Weights of a small image classifier: patch size [8, 8], batches of 256.
Rows from block 6 of a small image classifier, named by matrix and row number. Rows with one number belong to one neuron. Each number is 500 + 40 x the weight over its row's rms, rounded and kept within 0 to 999. All counts start at 0. Numbers have three digits each.
Before each neuron's rows are labels from the 100 images, of 14848, where the neuron reaches its highest value: "colour at peak" is the nearest of a few named colours to the mean colour under the peak. Only what is clearly more common there than usual is listed. The data: photos of plants, animals and fungi (iNaturalist).
# fc1: MLP up (model.blocks.6.mlp.fc1.weight, 384x192), inputs 96-191
# fc2: MLP down (model.blocks.6.mlp.fc2.weight, 192x384, transposed), outputs 96-191

colour at peak: grey
fc1.221:511498599469483487475529502454585549470476549548532521445443409388505522498488455476548508507510525455469553554457509463501565537455528515499543512539562527549439378494511493493525524587535449508501496451473450532482498486495524528473446493519492507541494538459453584536442507501452492510
fc2.221:554525430485460513500431578499451493449474488481472487486494446483485507513555452545526451482514494583572473514471481527476526487456540482485506524515519476498479521484476470522491453512536480476505495512526485558491473486496520513465472520491510491584419460486591566512504507478549452528

colour at peak: brown
fc1.45:472455447483447545584439441533509459520505430525600517493520480423495493524510449441493445532466549475531478537534544539511416479519544536512556524571487512448539487440568500510506521483493504501490595495521508509485495462533518487521490541478472573502473477457567567540483400517506487531
fc2.45:454485449476549467498477457512488485582474477489478535482473476460519475492461530526487482492406481497534461493569473459427523557522525424473542485526527486530592548543480592460407478454477516487486539453525508455527468561491400443469452337517438441484456471436482499551498467531472538581

colour at peak: white
fc1.82:479527506474486500551478420480417478433497538458483443505538468487578492545492557540504573508415579495482477498483526572469527449478553508557451494510459505423482491444539541471515531497552462585487495480509531530573579529546535458586503520493529489547499510414502516494452463526515452453
fc2.82:543489430525477443477505554513537532547430453431440510428449468512423494553486448577549414563470559540499529526507458521564496521533473523485467533529504484483543459497469488515482445505556503460513526493475492420560459499519531512466476552523486514452512476534524439434547457491420529481

colour at peak: white
fc1.144:516519582502526543458555584514489486538493530489477488540520549420550521437527525538542536420509552539496541523495482535448501463549524422434506490555508509532489469504461513461487495487556496508523405455568479482530530500461437505500497468492419562494478492496505497437577510449472571462
fc2.144:579512479538468568512520526496510435613459520455524553525430522497501512492490395533474429486540489562506526569536558528469498516493556506401466550479481644566461537506484539468531463546532564466485439527514527427479531517432475434471529506464456519590520543492563566487490497540471582474

colour at peak: black
fc1.136:516509451560459504482542542473470488504492537477560483522542582488455503520432500542465563456522454515578463510511488562483440450581483451505445513597469475507567498544520518454517453504549521486474532465485478514517480453496484475460494467483445521443435481556518509422477480409510464484
fc2.136:504476482460460532499543524508430482522543506496463529497531568509517442533567474530546481462561547572497443525536498421569492479484508500493503456455509478591475491467535512557429498523494573422526516519516529469494492496580499458519471524552547478473447555473597485518491465587517556495

colour at peak: white; pink
fc1.104:457491519553558468501512506508482544516476518537540423528561512499538495472493487526540496568524479527461543507496512439443477518526569463539548500537526482469523421514537523494469547438440466465500465459529518470552535500473529518477466590567467485581597500560500497527497479518432527473
fc2.104:574426531471519499536548554457499526499566515500440556505519523501521504505475483558476501450469467436527490513496423470417480440479487492535411524534481512506500528457490552520468560529506480552427497515436554483493465435461580528484459488551531468467549467547478545519508526610474509585

colour at peak: pink
fc1.134:536442524429410553456531503552516481489472489512512594496452506568452572514524440522489541474565457456484499484523498506489483465462543483541490441471453472524493465565497476568487513496515442525510492485449456529527474541433411472531502488516475562518443537512492450574441554555500429450
fc2.134:578496421477556489532512476490516517478506579583527465507464411487502539441524559537469431458524509496510560426524437445548419524438532455519468514545488476495510491446515457496421459456503459531570475527501479497440484497495566539519592520458521481518461442497494478482488506488504485557

colour at peak: pink
fc1.163:490495563493429493500518508424531576476460504548519525535464483470528567510424484557514526493518480526468556537418570484513500453514530438539484497495409523487465499445518524511451497492562466518504447489515458580505486513552517418499449485513545480493480462477531495481531488501468468499
fc2.163:503522444567539490520484523473586445508493475554497525484531515439492495460482537497550621506476499583470500557484501491454515469491482454499500567518467508556457484548468505512503539479514533506486472542541506513507507487523481528463533531496534534509504556473560511449492502497521510498

colour at peak: black
fc1.0:462526523503448534489444553500487506479440543513543508582520503449452481507547475453524521512508476428535493533526473620414468453511555464512467512487524507548479460449491507531378520492537519570476457475503461551470544446518476585496466460435459528545547518453512513497505493479504491489
fc2.0:491486454523464544533558437494548517495454557482464517521479440476551555554495582457500486488493524486470471437476465491428520446558488505529522577444494499532463551418501472446539441416475509478567497600445555504515514556504606464540481484507583541497517545484550509515541524481477500515

colour at peak: white
fc1.370:483453487492538539476434510466559548428525495513518509420512546440509543485539479520545500513485515577515461409510498494477423494529507490457528545543501512508578494535509529518520467492562456487579528526442551499495476466498506482477540528423520471523521523387505547461491505502486581449
fc2.370:526527519507522423453513473489446416579494507518480507495500476552487479544506493584493545440480445480469499519513493557526464502504447507485495502501527521511531483466394540514515493440462418508593471549515495520543481495456483471422440508485588449493494519525518476574524521502455533442

colour at peak: cyan
fc1.240:538543459525467504510524411573504558494460500495523515441546519452441495450586500495479555478566481497511463520526497479412456488449452527456539514481490517536528490505475566529434487423482557566535545518503472529482475574489446440495508501524491532568521455580489481493470520558473445413
fc2.240:492556480511468558481493489475524513475535400463500493488500543457529474534474509490445539547515545475470534447522494494540523457523474545558530515521454475472463573463541470486518523520495470512596457509452501535452496571506560535526583521401510503446528518574455526511499469523429562610

colour at peak: pink
fc1.89:556453502444491561455494565450535555564457565464495436516466493457527465517483480507540506536452475462482489545439496475531459533487579483517513507523486522478537525505530506471543496469505475444451422485450544547465530492567563535422493486600519471510478521540478497489519473518516473479
fc2.89:492484461526510489520493508492499439485509512492495480560519489514517561458445464499465552460450524521543495493578444502480485511479530495514402592487485494519402520485464454482452485442545503452589476492422467501521528537505524512508570405526484465410460517502515448491454547504487459505

colour at peak: green
fc1.39:550534537477479491513481468477516526486481478449473521528527541471507539486446435566447460426500506493487474496570550501490542517555487483536534474526472517474453528418596528477549483475430542569411560439581524501544487458512499492462473559522523487539448494532472430486486434434497463532
fc2.39:520532512445514540482553479525513542518493497443488518474538526443531564539529469472447498582442525455557492488473507509502481485470545523488554493506542416477542508502551504530482535434558510548587442532447470551514475467534488519538556556468475495553494450495590553490486539517462474506

colour at peak: black
fc1.168:548475483509553545452514505527490490590502495518479524503565490517527519544563398514539556472452498570484479545465594631470547515485499458564467522498524542558497458501483474528516427461468471515472530545453516451580432486490451508495469516522569465518521513486488513495502487474452487538
fc2.168:482495495471529543504490517429516484474594554499508482478532551442527523474470511438515526516539510550554502460465525525509458523448493522517544492515452541469530494452522489480439459618483417567556510458541514517440534429477533465471484444468528489576573481489484458519583546473465519552

colour at peak: green
fc1.322:525471550567545529514506544592448505553499510492447467511555496462548496493479522555508539451572468467590554470527527545426453563494469466507495577549448458536467490511473490494463496465485586552504513517539417515431505474484533452500483479546501459500475470498492608419460506556482513486
fc2.322:494561479533466496521495459495499521452480505464430442407536438466504533465513435464511413577461579511509447488537457566509523539516475532427492497492515485527496500485496470510426496471494507499502576515484462509499525445518525480516446503531470493455521546462492509555545518503548538434

colour at peak: grey
fc1.336:452460455531469482472471526525479584522482614544480480483516453522573517488551484473506584491502469474570550520429475481502509500491527481523437478512496526520543512516514506518442493518461557541420514555551467499513382543466574445500547471415493464493480503470385471519526496531607518474
fc2.336:543519508543408465461383514468506486576512512548517400522491482472493490499510494477546528494496518499501493434532452500475513571422519538401443519512515471408505507543483487541462523544515570507512494555487494437524492517522506550478443428523583478455522521502536523503520481484490519554

colour at peak: grey
fc1.339:466470499520463515528387369509415534539542528546426435520455542446500492491435527532545539501520488486487527594481476448544502519514533484484489519485428556417493536469529536536449427489459528546515512568485482505502502527461500479447470513482538491444471477527498517470526569462475486542
fc2.339:469539490507436452498497535548534453489542528442471509476507530521486494521427499482578461458507470450549510510501533501523551585507448541519564517574499500507508511492524399510472594566468525468515531442554467440531520523480486486527569526497480514548499553530483542513528448527447512583

colour at peak: pink
fc1.46:498468504449443538539465435517546504463457468571523409566542476520428526523463485529548511504453542491597525562482509487465406457477542518459497514509422451561480548474491480494493444456492532439470506593524501524501525591490472514497469469536443484490493484526440484523486527466497569455
fc2.46:527447488538543516475513475465433558476500483460565493480477507454460454506549477561499472439553501476468473485487497502583447436491401492501451414433442569483492527468544513475462523490480479482548568457408474516568472540473530481509492508487505543525550507467499601552540523476506441522

colour at peak: white
fc1.18:487538451537472506569451466500440568509459519503598526558479527466467541492453468556554534446517510561511519450511432501515461401486533452491465536461459525477580486499465584540488546543468459469493503508509453533599504505531514496505497428405461419547483528502461491496449532551477444502
fc2.18:510512511426498500506517527424466478439511454465503566527452452510498415503507529524447495480540508453544432531476501545508464531604447577487512481527508485463493581499556537480544501528410475520503545478509548436562474518497455504553421592552474527580524493613426522488516508463543572440

colour at peak: white
fc1.251:492524500514518533483506564527452551593471545484527430529446483431537535469474535553535523596499479543469530471530468534457417542618473462482493485495561558526520505484570466546513449500515518451457532544471489479570547469539500467521490440447490472488502477477448486531458378518521473451
fc2.251:474461523512522431517476511506498555504544428537563527483475488554422513559503547553509522563554460463517449545560484466460382452549526442525495525521538505565506413462545575524506541478551515518490513568546483521551493515439452490499537547495435543532519514485410421476485498540534437424

colour at peak: white
fc1.147:497468500485490566467580502450525530465536472486507484488528567480575458507466467548548367474462523460589444429501472535512517501521530482490491556442453496544477544589555472504522517510521526467503510439519519480549483498453495499439501430493433462520493485482478486482509439454519442473
fc2.147:506629439479508495522543518470523507528537537423480471505452534482451514494470531469579601430574510485548520499617431479535445498522484516537496535505487480551512546471553595492479472577434431529545465522511442563566466550502493475479506517477510562506479475492494453518502555553506456488

colour at peak: cyan
fc1.361:531503465524534492547562412506447492506454494497477506542564477506462543489584467558576462522481530474501497520479466457415527457451497495476499519562516542472466533477564457540438549521504554484512486442520481510512466603489468487487451476503490433456470497575503532444449517480487538464
fc2.361:457536521426511543460474475510469508497528483481511511544512498614543499454445483408466467511512507589484501425460487557535489473531516470533517537402487492516483516509450467511488519515528533488570511545407506551524478477474557466512506565441554487561506503469551498566529536459510515460

colour at peak: yellow
fc1.24:474423535510505501469498459544448542456511541535476467444513561413475549491508520411499453522514498558520494491500493508522522493500535593542475510451479513546535466473529524464559530560479439468428488463546500497459573489565462553469473525539458512495395519524531460496494529428427552447
fc2.24:543495512505490519486471473512543415436463475515512467529477497491445425480579477459535488532504472445494469478502441502486530559514547415485487457500500467543484470464482588474463456521535476534496453598520512472476556555499573428554492538483492521453509490503544493539496401546475560512

colour at peak: brown
fc1.371:517586449441493499497429403508457556547529500499468475516513534466563514467480484573562451464493495520561476453526502506548438482497491453450474507509586562396462446577552487450535532522541475491498488414411514467571471453476534475486504478556547477453492492565503522500486521495579522540
fc2.371:493545464517481472425506543449479517449602482501495568432527512509540512472502541478450523514426533584460524557444564465504492514465475553544485507491466501505590531492491529513481444546485466464505531555489481496494498506533568531505475509495528515478481482508509441468513448492529502499

colour at peak: brown
fc1.5:518463476482516429542515512498512513421521509552412473517498459415539489511488477520488533425559552455492451514525544537513508511507483543447443536496550499540513526474550513446464459489459562464556452447531511476535572477475502539483468490511563547500510514529468512470454424453496498526
fc2.5:571451544470459531529547595542411457510511497515485426530435475529447458539475493422476497479449496488510440432483500498487500483520478426412511515474484473548524476455518414501492602463544487508533454468481451577411410564493511454513416435467473418494517544533482452593494494565585478399

colour at peak: pink
fc1.357:562476426521481497547464498559495540487493491505487463522594493490575525456541463510514531505505526510497521429442500505493490438500492413517401434449489456528545470511497514520513531575459565540591502498533505473477550528551502500499392524561461470542552574426444479526475528476513462493
fc2.357:524548476511524485426560515518533482516473418439580474497569490532486515468540466437453556410484467463452529537522512536460547478504435493534520454474514411499532562528529505419507529485481491571565555464503509429518501529470485535475508564477560500489534521511461526488496535533483514481

colour at peak: green
fc1.209:616463519479398538481505544538463550502493590518458498433518452452530511482458477545472476488541575504529441437550514526473532556473463526550450531482468524463461483499553535570542491508530530472435477446484368484468396497503505507519500455579465553535422544507502516503427441547556493496
fc2.209:525479504552409474470540517473464533441584605510450470497510505485454538547555470489501496521522493409577514499536513484544515477521551504551570497459441457483539534464521550535492520510459488468461537473472477527513490454519548558434414509498500533510531501470552546475520585494489485527

colour at peak: black
fc1.325:479496445470527483410535450556514508492472530558532482469515431385472502492548546460518484456508465523436579561497509509456526478523515470571518596464483492485548514501588574488432449530465476552502478515525542493513517567486456536421469458483485488550463549496497512542520495487450539445
fc2.325:438417516457500552486489414464516484527516494481473478574550547577502455440518561502558497517500464486492481522468460476471489525531525540444480434398550504520518494502436522486445475481528446498522478503524535532459513457530555454529528523484497499486529495493517434514614487540437574449

colour at peak: pink
fc1.341:442479523491464443507505523466483501538481562538489475522469554499487459469461440563532559508442519492512511498542554568529480545521500489475483544492408506545539444521538486447539536413495516483493450497572455442454479461504532428483451530524570442498620563494550519536470460470541510513
fc2.341:516585467486526531493504413486493512445543479479513491503540444501491502488552521583536569499478478536512466474523487472499563512558529542417468514454514480536516444419447539457484457499488463554513506419500533587531542462441505504441540474431479444470417459470505514536506524511457529485

colour at peak: black
fc1.96:461415537493562548484506455503521511441475509507509407571476550500528517512540392478525531478495513467505528534564544527468529526469495432590514493503579518502516515471565453467413472472453557532441464536489539519470526414539476477431511464518513521543530500453512539446449510536460497458
fc2.96:512468426462505475471515481520499492468489566545586516502512470482517441476499511463438445556582524595476483518484512477490546490492481450479490507502552539510490562543510475481487561514592528515437460461556477512567462558474427489459445469469608451496557513435494472442565475469429494477

colour at peak: pink
fc1.70:516470514446485496505459546496431427497501494522526453542541551484521525500452462467518511582473487468505548492491521547469415465493524547523505497483498463603504520523501450549456513516475472510564507401490563539490482560523505380448460520478601504466505572569546516419474466543457493489
fc2.70:476492536441579518578510437459489512517581475589454486526558467527546523531486528506477467498560498470492482505492460459507533505483471496530509534541478513530517422522517482514526565451556419492490535577562459485471463463553517449484459547533444492476516515447568548474484523488508533518

colour at peak: black
fc1.215:514520503494490482508398558514550497534467453583510485496527490462567515496523477476473504510515479474490479515460520517511460479519518464547526473518509516559522488458495520488449551521460599582515507480456549465523466507478509468424527595503504587500461521486470496508481389452459519552
fc2.215:517461494485534499451477487566577488545545537471600504483552548500428512538493551494595479485512530501550531540492521459525497479490508530478496496498486526497452485482470624527597471514507515499576546455568494494510555519496476500498473525483499570451497536442478554476529418511597506492

colour at peak: pink
fc1.176:497516466481507481517514517450547512527488513475575567560530514420508534531542527444520567485545500478533430502519452497519406501449490488499566486553443533552500436487493499424524480488516416535508532461498515500442511515525536480505435503522457520522546444500523425504465489515484541490
fc2.176:520455495459443521560464477471525480482583547554489506480454415453507484546444555501507473482489559421476543517479515440533515451523463537464416493510520430460540418441496546575461410458483492516485525532484469451540491504527482514583525498535561503371483544480474496503507481494540571512

colour at peak: grey
fc1.289:501478485530451479515479531430484492506493506507543450486433501515499502475522464524493454564500506529485576536422527523534527468491448546536455495540504494531512577402480457460547472475538500518591425503437519456535463471497533471514458458532449472570499521586488483550501515508515483504
fc2.289:494397529510525561540467525558500533542494509499401496502448472525514513495558504515543501444543532507489493480474406518510467479480522486516464512539490413500469485537480526497471567421460457595481494428588515495479550550524454488495493512509455543531533469482448567478477560494475508463

colour at peak: pink
fc1.12:489495509433531491448504547490464495554464529557534490537496525404471631522570521411496440456441460526526577579536490495531476563438550494560544506444453550481487474556437542500494461493559556481498465450402476533552469479483436486459482504416528465528502524535509476527511557501469506445
fc2.12:449531524521550553499489503520498605465526502551503482491523562578529525497507477448531536549524509519500477490523544581502491503568563531449485523535518507539496412537520461516481514469486441493491451498531540549519485483452509472587582526460506512470481477445471543432534528550533552488

colour at peak: green
fc1.80:547517576517485543439501521558485464477473514560477481431523396458525514551487466509502488558512542552502521488517512464461434553439469516538460522437448531536516465457558547412441488497534525525496488495448455566530479438499503485450478524583481496513501525534506485546452561519579583449
fc2.80:548478526540440504492525491539501521526494555582522468450473501474485516590541441528472480490499456469507521470513496539556421448421525519571507514419518528469447474440553522433524475508438419492424459543518476505432511537543493540412459495563465518508514462574497517526475486469546531536

colour at peak: white; pink
fc1.382:496503513554423524534492495538475525470447525461545450543554530503466536496521476580462520441512476551503522494470495502490456501507514496520532523556474501493482512476463563419524477503440496474527576528509505505576527467544354555443527460486479476512556520447527438531447486439476595594
fc2.382:532521450551449399550540490439529411508460477411520524505553432449527521464517440526493438488442506382568528521447467520478476531482506559471467529524478478493479515552547509471497509458534459541448454485499541427561481510518470452543454531511466476434534487484553500477499481482525371507

colour at peak: black
fc1.344:495517475483460503431438493537486451523486496617450461505527478471453501550531447518532448489520545420527513509533490504545456471543488475424503516547480534527473430496491539596471538478472521469501447561469468557550390486533450479503508533523436491548500461525538548485495510455489519489
fc2.344:505555516493490492469533511497556497429464514570540517561497527495513537539521502542434483503442499514537556472537589501495512572482463526500489445390543498455523529574511567470572464580453499494490542547423470439520540471542551496455501426489490497580510494485486506464538471563455465532

colour at peak: white; pink
fc1.150:500465498529402437481512497507421561483507508539433442521474538554526483522600590508531497498430499495440522507494467462535493490480526417464466498482507521502473461485475577526453503538554503478437500556467491500514504491470457496486452460630483517540439451569453560528452512475426449448
fc2.150:460472544493539494487512601447456570528430480554457534579522487493485515521552505462503572438473525556425450525548466569501549577486480485501558487559510479490499515452514523474504551455511468470471456458513522480469491467503471424521532496500449506482601508487528482502507449482504470537

colour at peak: grey
fc1.306:449483455508499546493568431527479485441536496456482503497480490526514483493550425472510465429538530569481534513527443574527486494484489493490567483472442520581505524409494516572472600433540489540474489482481533494474529482499475409493468481456511521457474449518606494509473484552551520533
fc2.306:508445552469540463465529461517497478442453488484522533484516510500515569501626484541480536539522530424519535486555444456507540448460526461549500552453439501467446447564438546520491495535491485490483505517477489522529469465586527537478533496503498471467453461579535505521533478536507461454

colour at peak: white
fc1.381:470534555487490461494502554537563540480523506467467495532485500577541556501506488530467534485413475477482535565480518556480431477562512504542544540513520589544449428424423525438496428467512453496560527523549532543479445471485459444503471442498459573505443480432476564467530498406420430510
fc2.381:535552525506467531457513458527516510452526440511519433500503503533588550488525455519505513493544513505469485445550559561617542451490495435562507489537505432462503509573473531555576477454495474392468576485466495545554521479507509555548493481534454528508474466531487504482540549569515466542

colour at peak: white
fc1.331:495442541526517556487510600527522516422527506486418488547547521491548447548423541532517467512461489574542491498453499464570450457486523420553531530451418544520488524466533524429551520491461575536605467486504500511487544468439461462423460417473577474546524509466477484500439488501430542495
fc2.331:435567509439498574527474476508484435583503441511492499498492526555434555499522467494464525438458491467494506470493490430443450585485531494493512484454478486507492543484558459465488502469452464448485487574536417487474488475454456532472520483525434525509454468498549502489552579469574518451

colour at peak: pink
fc1.203:462517522477491515461471535533444549437533440470505494529530449506571415435498535525509485508484504505495436491462479552471469546538544432470562539436444488516513476491476523474512492495504508499526538510475495500555526543469541509547481466513475556539459558498452472508420494512501507543
fc2.203:474409549472532445501515509522568430496420525505498539501466507495494484547490521435546485527547509532478447532457458476526561505525460493563460463428490470482479556526441414466472531510560496480468521563483445482537438435484479487466453514456522431485533439471456451486561488473496461428

colour at peak: white; pink
fc1.245:494473500524523499569519502542456602450541418435567513535538432468451512557512469497519498535536437562574569508490488545435516512564528490476493529472514498546428531538440501528503589452467517477594479443464481494518522462468421485528455455468489490499506519474527462478452573493486435507
fc2.245:532533429525451562486527460515504501444410556531557451505529431473510459519472557521490449559461517551548487460551506454503489427515415481484495468453541463583549451489538568552525526502498507470506532444455534424545478475476538522492612549485501555503490505514453494508464510482475489514

colour at peak: white
fc1.229:481409461478461506457483509501460524463528523476584510552506518569456560453462493494559477539511477578520520486485434512493460513509511483475522482477509588551516597569452538478456519504518490516499570398537479507508500474446508507449536523538470508518442456537461520481412481489535535455
fc2.229:453455505523487545427506513432553462524503455558500537515488502532422404490465532483468467532510541524519494527472537491488577469506478412488450462499514523530503530474472559494527534519489550460523523548514483475517536559500511448524493503476479509553515498524531545535497488530512464489